From a checkpoint of a small image embedding model.
Training: 24700 steps, batches of 256, held-out accuracy 56%.
Rows from block 4 of a small image embedding model, named by matrix and row number. Rows with one number belong to one neuron. Each number is 128 + 32 x the weight over its row's rms, rounded and kept within 0 to 255. All counts start at 0. Numbers have three digits each. After the name is the row's rms in percent of the matrix's.
After each neuron's rows are labels from the 100 images, of 14848, where the neuron reaches its highest value: "colour at peak" is the nearest of a few named colours to the mean colour under the peak. Only what is clearly more common there than usual is listed. The data: photos of plants, animals and fungi (iNaturalist). In brackets: how many of the 100.
# fc1: MLP up (model.blocks.4.mlp.fc1.weight, 1024x256), inputs 128-255
# fc2: MLP down (model.blocks.4.mlp.fc2.weight, 256x1024, transposed), outputs 128-255

fc1.748 164:159181145155172116108133089152103159103116085159159102113080084103162138133125205168100106090134131094151129139116111170113153139152200136143091128223124146155121087105123150163128176117170107099123150083087148173090143090154141101132136072110125183199108177082149096104161134105128124113106158149138192131061086114174135137142078103110068178102170110143113142153132156105110204124108
fc2.748 168:147096135116140104195080129157176077123177139108117113140134116112056115115102130125144139118173101155107128075162123120127205092098064115096146063148107154192115138105105136107163103145120170128125156169100081152093067139067108140133031126136127136099148105054127156193162142131151065113135115179126121165149175132090077140139126156119131133097096163162142168118137182157150150079098
colour at peak: green (25)

fc1.340 167:152095133154125141042140109144148132088100095177132132140148098155122210169113085122120105138131146128120170143118103091138126152158103108114121113127125148148114136172091150186096091121115085135135108140126108127061200143078114051142104158164097141147192125169112173091108189089112112066146098108144134147123105092130145158102071136105111083144047181116155135141157126195124186152100
fc2.340 171:125137136094193133152109077060159172097166147101135130119176117067182117092168133131168159134096155163163116154148078165100152122104066078149155168173139095075133163097081090144131112099141106122128207094109106133149118114169151138121073118145172112170144097093108111130146120128175170162103124126183139123126171141113167130086162156141082183107033097131167148145154104057145169116105
colour at peak: brown (50)

fc1.465 010:138103107158100142119156135144152152141147177077173114200095127163124118139135145124128086176135076118121094127113113201124104106134118131132074077120083143083143145131119131117089123105157174159161069086117135149184127080105097155141140111139159121126172150159130132138148140127155080085137189120116089067089150074152150127083084123077013132112127093117118122123156119150182093128139
fc2.465 010:153140138102096183115170130110085104058158134120097123137144197105101166136115132172115121112125188148185195150148132108120145128124168138125225116084165133096108094136118145138134176082179141106125094103119098144121115145128085115109060133124155125131141122083122098138096112081109082078159085163074125171069112141098171125129140144132187162149172124187131113202063076062099148160080
colour at peak: brown (52)

fc1.433 051:121075167110093145118145125092133131083100119120082097174122168172192139130152054097159145155144091173148137169160158152140044144152173126100156121135151193172136122190121105082147100101066080111080143122082200124131119094129136155070088068116129125117078149162106163129129162078106123112146167145092150067132116125143185125178129083117145156067105101103175178124130166167145124114139
fc2.433 051:109154126134109102130199088129137125037202135116156133096150035092142093116176091140105088114170106138106140101079093158149160133162157191164081136153105107096135069127070165116109107147080145093171108105158197201175190086113147053109132178060185187143087112171128080168143116102127127075128111048131134097109177152157149093127137087140097116091168134103128160123141148134108142100148
colour at peak: brown (69)

fc1.562 081:107172118118123119163170089131126144126129100114162137149137148105180141095099097057090080171135165117109067177121105136107094180148181128083081120135008123148155105140136176134095109174101098119093125136097122138122118136162156113121119124096143130116108150172127087164186124153139115199077072106137108148188089098126165174192133160146150118094122102118177097086159116102145159081153
fc2.562 079:083120123136094174149088160157099170094138091113172109102114105088126149123129146162156140135122164171137086160094137110150099122068153093187099122142066137171101083178133123104112138147142091105158095100160112119111164151139077173171132116108119169187110159116175183117159170135111135139139176097128185106113061126165193114117146112137154092115107113076161136126089118119117142120132
colour at peak: orange (51); yellow (40)

fc1.528 016:159152106105116156145176193131094123151163107092118138142143161113094049141173108129138164136081145200135159159135171127129076154137140167117150156136054146169140116072126142128114167159086169146136097190146128137163107067129104113120150139164086113096157146187079130144096103109112091088113097115088090147120090130130085190125141109122096129108140080124113130005123109219132113167139
fc2.528 016:136101140128114157157106131131141172113082138132091112100109114113125155137100106084162166100165153151118132145168110104158106187145095116058091103132163146057147125142130082156132124128099169102143176100096084092054154126142126120091141208130124204080129173099203101116111146116135217096103113145125041117105175121133120105163144139159149137062123146108167164120163210085110156113087
colour at peak: black (44)

fc1.158 134:100097166140115166129180146128084117123143147115088176215151108168141135126148095036121165142098142114122080145125073063127131148070142146111111095115122148128142133168124145170108132139190117030164099055160102089152098170137142108155125139116172140142120152135158137126162159192105106208102142072087108066141113137115168115066127116144127170161124153155167107079154139169118132139140
fc2.158 129:139163144152136135161137142148143129107094130128107139139131194131112129141154141091141134121126157166148119113146191134162112151111074132101000191143156104170145103129103067112134071135173178010129106140165111131185126079152062129118088107136112195077122108148193119177145105115086141122154149107167178101172109141084119131168156156059080155108128086119124080106118118128145161104128
colour at peak: orange (33)

fc1.651 041:145176098095147114139140152188101142157128102134153110186157177138122132127119116118118154144113094107068117158123141148160074092195153096158130164140115122143183184098131133100113116147154170122104131143032190108097149156175104109093093111189088129094129155117116172148163079165090157052109176110139076143126160135156119163097121158143151133116130129141166094153083164083144084159141
fc2.651 042:138085118124147148084148131099119113118153131151165095116090099145136153183102116127166098070213134154128114113142129140137130147092103162233104071158135105120124116144141149129107101114148157115156128108072178135097128206167124131155106136079142132073161106140128160112059072137168123142131095141083064085137101129119093164133165118132142104203157111133090147167075102094130123107091
colour at peak: black (61)

fc1.406 146:112144140166143188138135077173170157172181083144127125092104199184114124149173133165120145068112119094092100038151126088160128132117143132121164077076163085176121161136116143172168147066154164052120126108136113129156097105122083066110162117113079138118076107116127098114092107149117147130152120120141122072128119138130083140144118078111167193170152088135142129129092090102123107097119
fc2.406 146:121128146137167154156197132091165122064066152152064129156138114130111079118134096143122079098195089115132117114190156145160124174128099116117124149137149095113189128120063150112130173135159175101113049107073145159105103102110149168117094161148180098101112207093176126126181182110117155177182139161071127164124089040139103136094100174125147128134119130063152126137130121121129158163169
colour at peak: green (26)

fc1.373 128:098136117194133140082104119147199134117159143163113123153146098176133090141137123114103106141088162022153136180140157116151111156110068095122168123180133116101126143147093069141127093193138158157126152141137083145094160123052110131139112133157083109138152146140126086147115155104133171089111138103095133118095073127129124108132118116115099097133138146074157133166163130106152162151120
fc2.373 115:142122141199141111151133114155140086122138182147093151137084093164065109121149144143146164121108131197128122147114141100113182134137113110151134100170139135097116089085063133139126204047166052130169219105167140107131197149179086115103124060186155174126173110114120118148110218091205093153149089077076140154106127151112092141161119125144140098088103157156157134096102149120160133109110
colour at peak: brown (61)

fc1.432 162:131118106208131116133050144106146118102085109124108154149130111139204039104139142129151122107135094116173155146131142206111136112132098147177202111078137102126123095124111152121137152150144203178131022132135099175109129171155100107151132127143114142133115160102165129121106139156169122104143110136070171109147039084133085121172127182161116121097041232170096102157096129120137113112108
fc2.432 162:134119094109111133146107105081160094153113156165103112121114173150106171128174140123131078176088136164123112145127114130107123118166144092155149086126139111091110113164185122110176145138188140181103124094124084124130168168174090120144184115052107141132124129226066116094148129079147088128173115101125134188159120115121129117122145080072098142081106167178119105099131124156109147172083
colour at peak: cyan (25)

fc1.335 150:105138174146116083186055162070127107073153133176102112142103074092092068140093115129096126139126142181134137105132075146159157193122121091117091114124140135101156109134170170103071145148101161133119111085113114185171129106156127157136117093134098152120125151171126156141106078111137124129160075154152144162193173118042116145113102104122101088151125070111158189144112134090148126076172
fc2.335 153:097098119103121133123151066158135104171125067112144140128129124136166094112114129132107127119144097069095169127183150113165134112082116164085099142096146188097107172142196119145118065214096119133123138162129151062123202112136116216133114132112140078141094093153181107102076138123161050135121166120122158157072155144152137123109122116114122104121157126182094126106193112136143137123132
colour at peak: grey (82)

fc1.270 009:095079151200140084108140165121105107137197038144111155125104151134121113118139124167170152126134115096162088119152130114144084116125071123064201104104128092134158124120108150135158160153127090139091109126115147138095131097167097150116093091143115128130146122171134128160187143101093127112147164123083156134106065128135129144117117111088128098182133119084158151108128157066115123254160
fc2.270 009:101093103143055199147121143186176155146159124119120136109144116058130129135114101082143115183149102071097098118099145123131149144148131124112182131135130104138108162147137183105108117127119127114173123121110137067150097175103117098172150160169101140134059148120130097069106135177078125142124154142118186113143106052159139096072209097128107137070090093160089120114105122149137136067090
colour at peak: green (25)

fc1.735 146:142160163155146134146087140113129165113214093109142145139127119189164164103184148105157179094130129109180169132131144059179151140177136145185148116092138092121138175109178123149145102161122087136124116144164199073139113063205181118098123115141154067143131158113132131135106101117151119138135128137122091104117072098129161158142107135097127158109120058117102131157077179129137111101143
fc2.735 156:147079123151091136129215119102180107165124154158094115145145107166187110104109174135081117117159149137135087121119127157128152153079174045076135069121105127097110071150112133113208171125083134098168126109103112137049135124073167149147150188155135136178128104090087154082158113134152149088114111116117080169165075101120142099132133150108153128070146112130122134108128126110116120112169
colour at peak: white (51)

fc1.488 012:193103124161136105144133081135063165149138141062120127145127110124085123105036138137084112167149123123149113086158094139143139117121151189143145138045093129086088122153188210079128162110175142117113132115057107139101190106142125149127126137087146072156128145140141171122160168106127144161142163050112070156170092127123126117173151081114146100137130166114113117130110107108140168127128
fc2.488 011:100109116063126111144084138153092115147113137106094125195072159147140117075002131169120131119121095117193124104149115136109147165129135145154185133175167144122077108168118122180092084169162133130192108130159120040119143170110116172167144151179156130120167097154120175097094146038153085086160091119097105117100122133135119141102152129105135113169121158153126090148134134141140129090144
colour at peak: white (42); pink (35)

fc1.302 023:109126133120153112144057066161153115127098164125132112191146177141143159161170123126144141063168153169143096177149139138133198169079124118113124120121111133128115103132107158130130117137096091166163141178075144145119107195120091098116138131143125135125131165072136146154074169093141132078112063130153140182143095084128155165158152121077115103085148164117117094124105144105084134137115
fc2.302 022:160149144133062057143139105152110173105181126112049111122093091037105126138100112125152164124124076150096134134125123188117089115118120105099091089167156115104110114122123093117163084174145114142176124075110143149170148153115210140115158135114130093142169155183192191130144129152112161139133184106133125154105108199158136144064140144154085110117146128139108178108143051135114096159158
colour at peak: black (49)

fc1.552 036:135188114082075113117147093108162101159152111104157153136132122193153101188130111139167196115103185112118142091154177078125136104094064110119102157095099110148105119146099105169169088111122175119115072105158156168141112148145144202138106122155178090070136115121158121127156172130090146090148179075089148161117136169059103101148097199121127114149188107172117136133069092158092110150140
fc2.552 034:141093168147142120146125118149127158120099157115094048092189166068144167127101058104156076112144166125105115194150151107138144142110134133155162141142080191170129164141153133147157138123130123152214184147115079100085077098144141117111078148122134124144139124135097134118114123032135123102123118170111122115141107116165086113165133174113105153131123174079171111128112162109202144091132
colour at peak: grey (75)

fc1.318 006:136124117132144117218116129135123136119122108080077171167096161134102146143115171137110104117123103078151131085173107177127165142076125103142099094089177119099181125039139131121155118067132106107090095128141115052171091143118118166139170103103168155141144162085120157103109098096147101128178158160152125166129091095161157117152102088111141128143086164166092157135163147196191146131149
fc2.318 007:120170109118110159147220076142132159112071163165162066164151139135117132056110140160146155108182123059151161121094149145132094151127146086141119082085108126098150150133101154131127160121161130124121173133104164060095170136107146149135058067089131182137112161106155167135106102166111066088179157150070156099111151178124113150089127153160177111108166126211092110162146107209073141089152
colour at peak: white (81)

fc1.53 082:114174157133155135162083119081108084154145110126107103135151135067151111166157116171158082131163193199155200147062152139132122118079149147084150129140097160115113135108138206144083122142107154157128119178152087097104118114108115171124091157114139139153070238157112132142126162154126119107130148133148109123150105134118110047147088132076172096183128092157151092095043161178130150080180
fc2.53 088:076145135079130109217143145125122095170099136135193167100092100155119101118093137116190153085184092113116178113154101114187107168153131102092115121094108134163184163135134048086103139101101088169120140137091136118140185174145149079180084124118134128096111090160095121125105129125093135074126123103142049134070106129093152159096125088153158132127113130125160142138157156136145114099059
colour at peak: white (28)

fc1.358 030:105088105131109126105101113155121126097109125124088133144136113140098095076133190104133131061111128028147171136095167112110080091128133174134118168144165159111087112120130119160117135118103155113180110127147116059132126121133126182137145184108118124109105040087120119070112155112161169146095082105140146108136097177151117183113037090110174141124083108175166116180130125149137154144183
fc2.358 030:187126198123207051109146151156123063144099157191119122165125118139137114133092104153086128188157116116108177160080083152212097119107052129123188119139128146118130181098157110078108131133105110127080180126153047157099189113104144156116117116104125151166188175088105099122208124117130129151121159154104092130095166107160147109111136105136134098131144127117081149135146122031057134137150
colour at peak: pink (64)

fc1.522 159:092113120119124131153140111152055185120139097096111116142114109106145191135120171127124144153205084108107145083109151126111145116157176148155151130060116180130113138118159175125126137144175108165189157147105148111071110124148190065130165122084131103096201100111153067120101077147094122136157124154126086092126133114087158135075146136140110072115054100117139167156098147134126131078071
fc2.522 160:159178109130139183179103173141129053120166076152107120149136156138145139125137140167167156135095175078157134127150138165189161095049127152129079166098033127138137095130111141117090160095177088155102084119180137114102153173139131123143110123189144158113155124126156117106099119146143127131153121177056100134151184091136086112160132135157138104106090111169136109145109110134111120102113
colour at peak: pink (50)

fc1.236 067:153153112143178089178183101092199166161169095177159094123160096119097185120141140126141142133112158156163115108081130087150142086161198160125075153092043143125109076148135183144161148112078070089157111158144160113105105112085106136134079142139077180169131189083128110096101143128137155089178127153133128132124117115107110143148150116167128158109163142134087149117138121142157127142128
fc2.236 064:106104164121139126166098191136090121161128122111156121136123120094155210118200128146212095094152126124143176159155120128148164158075129082080130148124133115167126142190105150138100086144110148140098117131115131157133166124082138134076181093157086150066115122136193161163131124149117143101116135091142145140097160136067119175149118132159150074066115119093173130124097073190099128142070
colour at peak: brown (51)

fc1.83 009:087143124134109084132135122157122209119152145088158143118173158106126130126102158169141083142145151101141105139170118115110130081108107128192121128171094120072099144137161154146152093134116149145142135141111069122161081120101121182081148107144092114131105182117135114165170070146132105153095130118137085161092095103176098107200147133139138074081122198121105091167119169117131083164124
fc2.83 008:127168117155118109120126121146095129115108121110112139136097137142132181151064062176151155095137091108092109099085158187060141148172137091092147140095168156122110121148117103137083114133166129083082098211179115160167136153102133087149161160141146101047139120151132176132121128141154123124090132124132067077128101196112135102087097137108070122073176103102103207148144102152159114103134
colour at peak: white (72)

fc1.4 007:142187089146138134160130121128091116165127132102124118145122186122083129135151197117172167155134121021157199159130095172114104077095116112097147120051106123090132120114175118117153110111152135181128162136161120059101161152110139102111172101140105075171101118128113084102138107153166121148127126111171091145157139170096134117041131077124117189163103192160096136111183148162146133113152
fc2.4 008:120115113104180141107102132117132118090115114180140091111114082183170076085089088141150158076198122157129162150123185124128172155151142135134160060186134161133131116110105123131111153198120092047126126100068098125173146133149133173130157100123170181190150124134098123079118167148104112127129101112015102126139161062155093124143133152086160123130110126163104097148109138125172116114100
colour at peak: white (69)

fc1.33 043:146109106130151160141137112086159108130077111163136108098096177124164157104141153105106101107128125158123105159125119148164190158122149133060086159164091148142161086122138117137091102182088130130146193137088134178142131124142078133136134203074060113150104178073095096133096137150101103114131059103132113194113150118102122109123156084165168158121145190098097142184123076204110131137099
fc2.33 043:046107088143115132141124101116080113162140136089134114103144111164157156162088082110168163120115163115166090164125176113153126112122181093166093161115028102221139155165108143133068146132102142082120118099114136126139147071103121129139167057145138166112046141128139120140137141104143139059071161162127142152137061133143178141114121143127107115113169076059107153120110197187088058067106
colour at peak: red (26)

fc1.34 170:148161106129125138126108154136196086175091134114098144120090118112154198055133111114187134122135091151110137137141072106143123178110105131126112147129135130162144150162117166120095185142136120108101146137155163133182080150189113116136140101156112121106155152105105139111087153176094149131118043160118146174111176137109151155125090105153092186093091163111139179127168131120103153112143
fc2.34 168:091137123131111143154124109119144100141126153121070174142170139155184154145144160136137097124107127201116108149117126178117102113114132092100124144108040087109121067141074126154104124139099133091131117163068085160053125099102131161111145093133097182114101156097157078130138161120105137087076164153191106147125123142164147118110165141175129071173122080027064091038137151131134134044125
colour at peak: red (26)

fc1.68 169:121228149125123089180108134160096120074116152163176153250055111135114192127141082099136117185151136133106116133101191154118165105152159105164144108121135135163146155168174122158055131148128157110100162101105144096113164138186156094122069139128219162066133127097179124137068158144201181127130109080175093097097102097061163146156106167133148122076112077125127056108186153160133176111159
fc2.68 160:107144179096083157085160138166108156131168119093146132095176170150044090114146124177129138168107100115101131133117154088154085077041085189125150163071131188141079122093128130162106133088200109120161165163110185127137100075114120130150102172131130160162157154123082147139093111168084112149122178000159110109104139073201143121113106164157136114158100104146139135139142116102149110145124
colour at peak: orange (43)

fc1.556 170:164106110170114187122104102102112166115152108120138128185200106125120106136092071127063161073134180170191138189121104122150099106134101099199100117128121148166136143167059123088116165132130090148110059164128133137090185143137135118092086109146165150122137117101104079091145169116138113158163127139062218125119155085071116145093130140184147126160140108117087102086121119151071116154074
fc2.556 174:117112206125110068110117096098099127160152146158129098145105170119152215102149126132137115118079096154143136079143131186121208143137113156100097069100139164088123033109103094096095144199103136151047129077171153153176106137083095151136144142154133166192147164081183116132153115088098140099115141116145125150101181164098104070139178138118173157134097117190134141204141183091147049101139
colour at peak: grey (78)

fc1.241 009:165164176127154147121145072106112132142142149152088136152099102141097110127092110153105120157085139148143168047148124208128078130181130114180102077196124157152127111194143118123204079163146159138123155203103098100141057043120134086103126156095142118174110121092122098099200138135113160059133118113131137102074093169142172130084105172118161140086043069130154106114126116156117167114127
fc2.241 008:104153130130121140084120130097141144122116138127112112081094045141101138135116117101136105061143109118140181109094158134086096152089150038102127080157108102066200103096105137148142178080135178157114062166131122087133147151104116135120178080140101158073141096115122152149099108118153177131095061147083112166135151126127122114122133070059136088116141156147130103146109109120063139169102
colour at peak: grey (80)

fc1.746 036:129103106165099191148128093120124166133107093177138159129124169151121152178104150157135089139158127108082129137177152091168118115117054084105158084111128109168127140122153108201193145118096101146138126132131154164115192131177107187126127193110138149117133151182117181070145185124098146114123167127131176095117205157101122099105123135103118152172107129083106137143097161121101097131114
fc2.746 036:139108140103116116159104127128126117128088124012111118188130141100147140055186003154131128146108159185128055096103173163124176058132184110148143137107181125138137131173112106140127103097133161127079065130099063151131166114161159126118131187163132111090135086133097167148160096057177119136123174108121108118090122140098130157136142148109100146147156128105155142081142148050176139136129
colour at peak: cyan (26)

fc1.240 138:127111121082117172115126144147185129124125164179184114080091090083171140115097122144136112119108129113103134123100175111165154134162145146107149153108120143146134098206116159134110114157106080127144149049140175127111170117114078117148143162114034145113169154075193111130098151154140097128093124124153134145132120135168198129094162083149148161146152088047122168133086124122138149119171
fc2.240 131:112142126137095132131146073131113123156141158099111176133069126127161126188122078092148164127048142177094128153129097156134139137131168101111107105136038105123106115169080167123126104157206147092084134168117120117069133093115119128154183128114184144104058116123113154106161205114137127086110156151131162132106067144137153093146124167112103147143152127077109163095104172153089122059122
colour at peak: red (49)

fc1.399 146:189116120178108161139129120156068164112134099145154108160113094153116155132118137059107144170139155051091077099125124152109177117153054131086157112116091098204086177139138216155167158167118160143107170132053180132170138126195169134136131095140162179104135155119084054118136144129108130131178115128143134161084135165035128138145153067162137118130096140088111092161105120146134078138128
fc2.399 133:171096196061093113090126094168154116119102151154087139171138173137169106153065186137130127147139157145200159085177098090117123079097106104143137120152178104134127096115159116190104139140126099096156098108138142076125125176158120029150165088159140107115170113191104166106134147102150147145102159132143138134184113131095078138141181114061091107112097148157112112171166021088117096142139
colour at peak: grey (82)

fc1.344 018:117124183166145217153087056138149121126102054150145139135120155169164094089153137162106126095141114078104197129176160125084121123137087099134116121137090127114152124139143142176118133110165129151113042129046061128133122144117116135187191118121139143082126175121098198103139183091119110075171183089146142132105099065162104134034143118124106109153120092105133102133127132133151110165144
fc2.344 018:143116135163079130108149077116159161120158144122094142118135161129154128066160141163152106176098163134148052108179205126111165085130140147166109126133126122106138131123133148115128137089124064142202118106157088115189098144132129128142071153147132105118101089122096126140157101121115206123119146150091065170079176101107154142119077162151124101157094139133121148117057113123122172137164
colour at peak: cyan (29)

fc1.607 146:118182116173142111100109083095106093166129157144094139096158140124146121101084123143139105163125142083163108142148112109104143183134150129091162138100141060128147104150086165167139116179096150136099142158128106084122149098097128165088151170142129046134122077135106167166095121108167113161200138104128211065055102160052125149160109128146148128184170113071168101069149127159172171113134
fc2.607 143:090100116140199159128143103128166045136166111151070075135115068187103151193094129114111146092142120159149152117101143113133150140107131129172153143113138154124121139118143135097138159119145114141150132090109087148176138153104116099171113076192114163104117174153116128111184054154098127179125151153131136190138111095150126182159133122072150161080106141087124144135083167109091128180139
colour at peak: pink (29)

fc1.671 132:124133148134121146149188124100137089174128109092097196121137194091105207143090075099139056143116156148141148164132088150123092085131100102168087116153203122143160090128139138176142100125128093107133145178148092122115174149096181128091160128169187118130129081141124142158136119160170134126163075130102156115124160137102161154127134156103129100109164180198140089135151090199105123107158
fc2.671 128:163088149129119134120119142078076181119133139072113180153175146111124128144159113131124114123136140188116144141142120127134150107127131134069147146122091164133128126113155170107078084121102179088152167041072157101138160171127089088166148157174136200195160180094107086156109211113097128090080110172083108143146107137103089156138135108101145127167084155106150140143083188105120116072133
colour at peak: grey (81)

fc1.515 155:149116109171127143182122144118120093150115105172112161135067140144192154088099049179130111172171144128060134139133120152090096112093167191142157084138165134124091123110102168128115170167082120131159141102187134149142147116134085156159090096130180167114152118108085151108126141147191122137129071127189137106146119142106101109143126092151060121148114134119143133112132097156145173153188
fc2.515 164:148186118127124169136099134160120197074111150131153111114160143168124090137112164154122121137110074174142097070101119108160136140061116131106075088109078140064077185153190129107145075226075167153080129119088076126089162107153141156169151118057147125153139146140123142172149097174141159105097124120102091148095144108152149145084117146151144147179097118126143139112153141133183124111109
colour at peak: orange (51)

fc1.28 167:168101208067129129180140094212178157163123108075211128079187111104117147172139098114204109129135114086138123050104186117162149112193094083174119152109106093075119119141124058165119139115116093114138089121126133139104153187192111129126165076122124185143148130079175153098101089112130126097101165159134202094156126141157114120151080113138133114096151112130127125104141149120131179097121
fc2.28 179:154173099194184093121112129099118159129101143076137033128207154142136208114135075105114154096084126116101138152135107173136122154114086149160133149102102088106195121148130166177163126114113146148162121150090130167152102114097094096133088107145049127157131092141144091142135082129156145130181141136053145106061084098147123106131110113118178135165147116145091140000135124140110105109165
colour at peak: black (29)

fc1.442 031:165147099104147174192133078112133120099139134109090171144096142131158150114184125103146090128143074145122148112145113118058150153155144135133126100101149130071099088102105057103120128130124125104082152136160193102098100102120142159158147162105084139164122099117075094153165170132175143110136172034121127145125084091092131148131208070123098137136128131116137169146118157125088151123107
fc2.442 031:158182125086159116101127114110118094101150126091096131147145116143166109142058123111142124201154150125178163151119152126151095169140173113153081188128100139149108161129136122135104159161080101071170149128149142094129143127124158128190154052173138132144136105192134145159084074126130150167140123181111140128117148141126140141129120090093174165111140057130168097140113095119125101082126
colour at peak: pink (35)

fc1.342 006:123114146120104116124101163128132126135136194141152125150098139134148204163138169111162186170139110124154080116136106118091122133156176173155062160165081111125107167121152130116187125092101157137085157122169117128108107101154119068172079126108112090135134210118096124087145148167133077130137084144136060130165111119090160204172173133183126169128171086148129080134153134161126128138111
fc2.342 006:078133105137100080141155060108153147131091037158130104141146135089167123081135129157109112119053105139125182145092154139160154111010103151138181110129080171187156095118174133119153160131059083117099137139163113135112089118124182170117102155171126147132110136115128101128100126152123119163103140126123217067159159120146160101087107097132153121120103172116107104124092126092125122090105
colour at peak: orange (28)

fc1.427 115:128122078088154089064103117128167088165103157050134141086123137120070167184089118122087138136121137132130114144131146163119014154192125187135147107206125143115146115122093163124147104119085164101172102094112078134156101066133136125111108140103105135101149139134119108128187171183167131132114129110158147140150112109119178100136133122085111128062149105072070124030145158122101141131151
fc2.427 114:142115127155105160152167098159102129128117113101076116119140033090111177130131142134122102149122148143113136144156120108146089217162118137074113121202065148112103126144168086191113151205144079182176064148120143098129128144139191100115131145122080118126096158138132123154102153152121119084149121107072106122173151153115168128122115120133154108095143119092103112123148093113062119133102
colour at peak: grey (75)