Weights of a small image embedding model: 40.6 epochs.
Rows from block 7 of a small image embedding model, named by matrix and row number. Rows with one number within an expert belong to one neuron, the router's apart. Each number is 500 + 40 x the weight over its row's rms, rounded and kept within 0 to 999. All counts start at 0. Numbers have three digits each. After the name is the row's rms in percent of the matrix's.
Before each expert's rows are labels from the 100 images, of 14848, where the router gives the expert most weight on average: "responds to" is what is common among them; "colour at peak" is the nearest of a few named colours to the mean colour under the peak. Only what is clearly more common there than usual is listed. The data: photos of plants, animals and fungi (iNaturalist). In brackets: how many of the 100.
# router: router (model.blocks.7.mlp.router.weight, 8x256, trained with AdamW), inputs 128-255
# up: expert up (model.blocks.7.mlp.up, 8x512x256), inputs 128-255
# down: expert down (model.blocks.7.mlp.down, 8x256x512, transposed), outputs 128-255

# expert 2
responds to: phylum Tracheophyta (61); kingdom Plantae (61); class Magnoliopsida (60)
colour at peak: brown (65)
router.2 100:509511469548519488459444433517501536531546446518460454487532481475442492497586437517496516484573482553560476505470508485503451488485473529530543472498478442569499530451498559490439477494494518425556506490478533556413472529507520465484462534602469488452479508563522460514488558542486553501513524513468495460422479503518492542578584553558525569490489503432449514486486478535486463467477
up.0 118:388554471508439542522460477552510469507568396447498557512527432409495420507539478484471487510467509527476518496458474491546478477503507543509474520537510481582497541498537560471497489465458562487495487543447482503468544440514496529530562527482411536449497499428466511508500411535546524459477490447522496477523492511520512512572530562498481455476483520513473417468528508482515554570445
down.0 117:523425521442518495586512524429446534481433470556421553533470575553529392536489471565538497519504533460504497467562521493512495529488463497488474519505538482518539503518459526524475554485485470535510467470459371435519457454439547525525413560477625468549498617511437515397486580498484508501508448492417507549464480462529540394486492460444499457456556498528425523463520438487522497478430
up.1 014:490524460536490497497479571554542510525546536530508586549572508489458457438538497486546544542504595525492464562531543497443519546588501447502410512526496544500529445472471529466466486537512421536497532478460508517454494533511469511438488540473499460492518554590544508514493543521513538497517559483500456534526515517479446487533480462555472495423488481578457503488425507546502423455500
down.1 014:540502572480518419433513533583495479471514456509514475543488520403487428521437535524556510482546482585469462421517599558547486459501483539493508518536520567428477409574495516508493556489495539471497482469584487502572532462533486458537456465415486495512517488492493517551609487518519466477435468456485562465446509452503533535529424539480520488558476490491552535531489486514517506518476
up.2 098:473525462531506467588482486443450518494553482481516512559472493518479514516613498509559457509489577481541511498506551545501501562480497523483478517572588541493507512462535484434549479465504505530435515500454412533558505523510439492489525496568523555529510470462436514542497501463509520594459545493436517434545465528554495503482391468529465477524485599417499481499500469524526506533507
down.2 099:503472529475496477512443524445538497521503521514526491451552454535465455489555495483518574512435515541578512538521505390491498454520484537467587544464488540520448450406434503525461507484497519488560571521495471472493466524560507527538509572534402615501523531499518544519429569471512559512546564497462550518461503553557497548466441476526462449423551514491566502512507537554544507498500

# expert 3
responds to: phylum Arthropoda (90); class Insecta (84)
colour at peak: green (41)
router.3 098:383488529528496431522468439502487508490493527529468542468432447517534501537519463492512505531493520569543464537531505527482529562542470484535531529555510450458493504465454457494543517460522504536460539517558518566555468545453471493504563372534493434499439488486539465444516534514418441518465559523565485524545524457537502462444522460415501441521511493577503434498483533412508522491476
up.0 123:436517429469536525611511589448468554530452509505435456488460508497456489528519493589464445540453430496473492501513469444467482538577469508452476501491512480475503511478600575444521468574541488470526449427542460469484500470505550513466459455449453486546488535434489458518516477490499514519510492553477513494479488532496507527491469490511503507470452508550499514504513531526395469489444
down.0 126:595534577458470539513551475496528456516444548565523538510522518500514448560442498486511497457500523492445515482490514529421481541461458498478537530484463496522515529473565550479464484488536475520512490528454464492503515558519467552505497440433526504512464503513439484473567460467521472479453488552476434505534541454518441493522479476505576477564502585394490489572490521469449393483533
up.1 115:432537435524575502531487534502499607482470522558511576428540524477460466428512467497552466388520434431446512511472429506498529479517570534454466577515520491505485388494552477510536528531477473544408537463535517494500466514494478486425462492545483542546498506540488469473477461573483484499534465491476365550536534519486536466498496480488510563406464507543523487477525486529495495522519
down.1 113:568451476493485459496524560586403457568503430529488549546520532574504526454552440489478516463520515594502489497466531505485505458517487495530556471471524483434521520517483500448466513471413502459559572483552518535542518507515417497469505469533526446537494500544451518494540503572505443500408510504481518466510508554602515462443516464408468511500518580486507538545492494577530519499514
up.2 113:558550579508500491540494412481512492489453531604526406475461520440532463408525484499530524472470462439481521503463538525517552482458429556484479523550549556535502428527520468493499552512525526481559511495524515519502486496538472479468512613511551499554484507444489460521488457455475475490536463529497454535529472568487448494514517495535529513463423452435471482539543491470471512526456
down.2 113:546467485523505482541502569519544532471460457477518515551469503491558531483515498529488436550516481478434494526564568472483505425554512499461526458482455567440450513462420482513523516541500508491445530512497584512483429522493503387528545408507495476601512518513475542444525534499545547468469570545410463482489505517510521495454459481571552513495509546513449497478469494555426487522451

# expert 5
responds to: class Aves (98); phylum Chordata (98); order Accipitriformes (45); family: Accipitridae (40)
colour at peak: white (31)
router.5 107:516435512516489533523526499523439509496484523407547551511523501542557452442499525482469477514529483414477455501519524521543599539521469510525498558468512481474552511512445491481495517523493466516480444461564478415543508497535512524539533541445529517501523450540521509521457446496470493448505457520490503601519472518538494489469457534455487492476485495474530515508465482448480503497422
up.0 130:460463472496483517475505535521455501542550443580403517500456524507480482495470463440499489558458534496485479573505508443532438425538439506521523418521491578464534525389489496553532551555545578442560497548496509477479431510578547492488553567563572452507479472463504481499515579518482501511431518481512527452490473505491485574473490514520461461494465507495517448564588558523565485515569
down.0 119:561442497526502516557506530499533440534549493514475517487509540513461492537526526505494535480524572571483452526444463560470561541487501464517517517482452568507442432478499490512519525517474544566492499500459542514470466493472505543413572532544531523423528466480563459513566491487520421492469517420562491416495486504561470517533441471530470522458505490526477462463549508519532483456479
up.1 081:527501461544429500541504502446488445514492389463469450564558545527566473447469440488464539553539475505500440536535482547535478492522499520512481490500537554516503520498473542506533513465544509473497463529526485482405488528564475542527419467457533499491469480487520523444466479486533475470492524452501509544479530481550416497491576454385517488583467526473556492573515530510551423429396
down.1 077:578546476523492461453512480535407544486468502478490456542463523465451547505491481510544497453545493571434469515538460545471402487463448524523520488489473488487527541601526531535561447554533534499468457570544522489476449511389457463506430416452443525452532481500572531613482506494518540501536421476557483536528466474457539521527445481495590484565501537530449510480496508464500522534517
up.2 117:516521440479556487510516525554476518485535449512534537524425475465518469361525347482517468419523489462502491471487485484470451466490442469468471533461577480530473425523557533495522465442432524444543527523482463501549501563520464447469558479498548514528511515575504506544546530516504458494527462488478460480557477526508499490511526484529546502491543435497534505487496495515543498572477
down.2 113:471476468511515446568541470512520526491494594499481523475481513446483497567438429515487521451465576502505484518482432582537511520473458583504510508539492459547504496526511516509451512526444507473501462494512511491491460583469513547437505471572461537460475565540451554492486557456465538494453480513541489458529576488497442527490494499540506456490554549480545525466531544497489522573419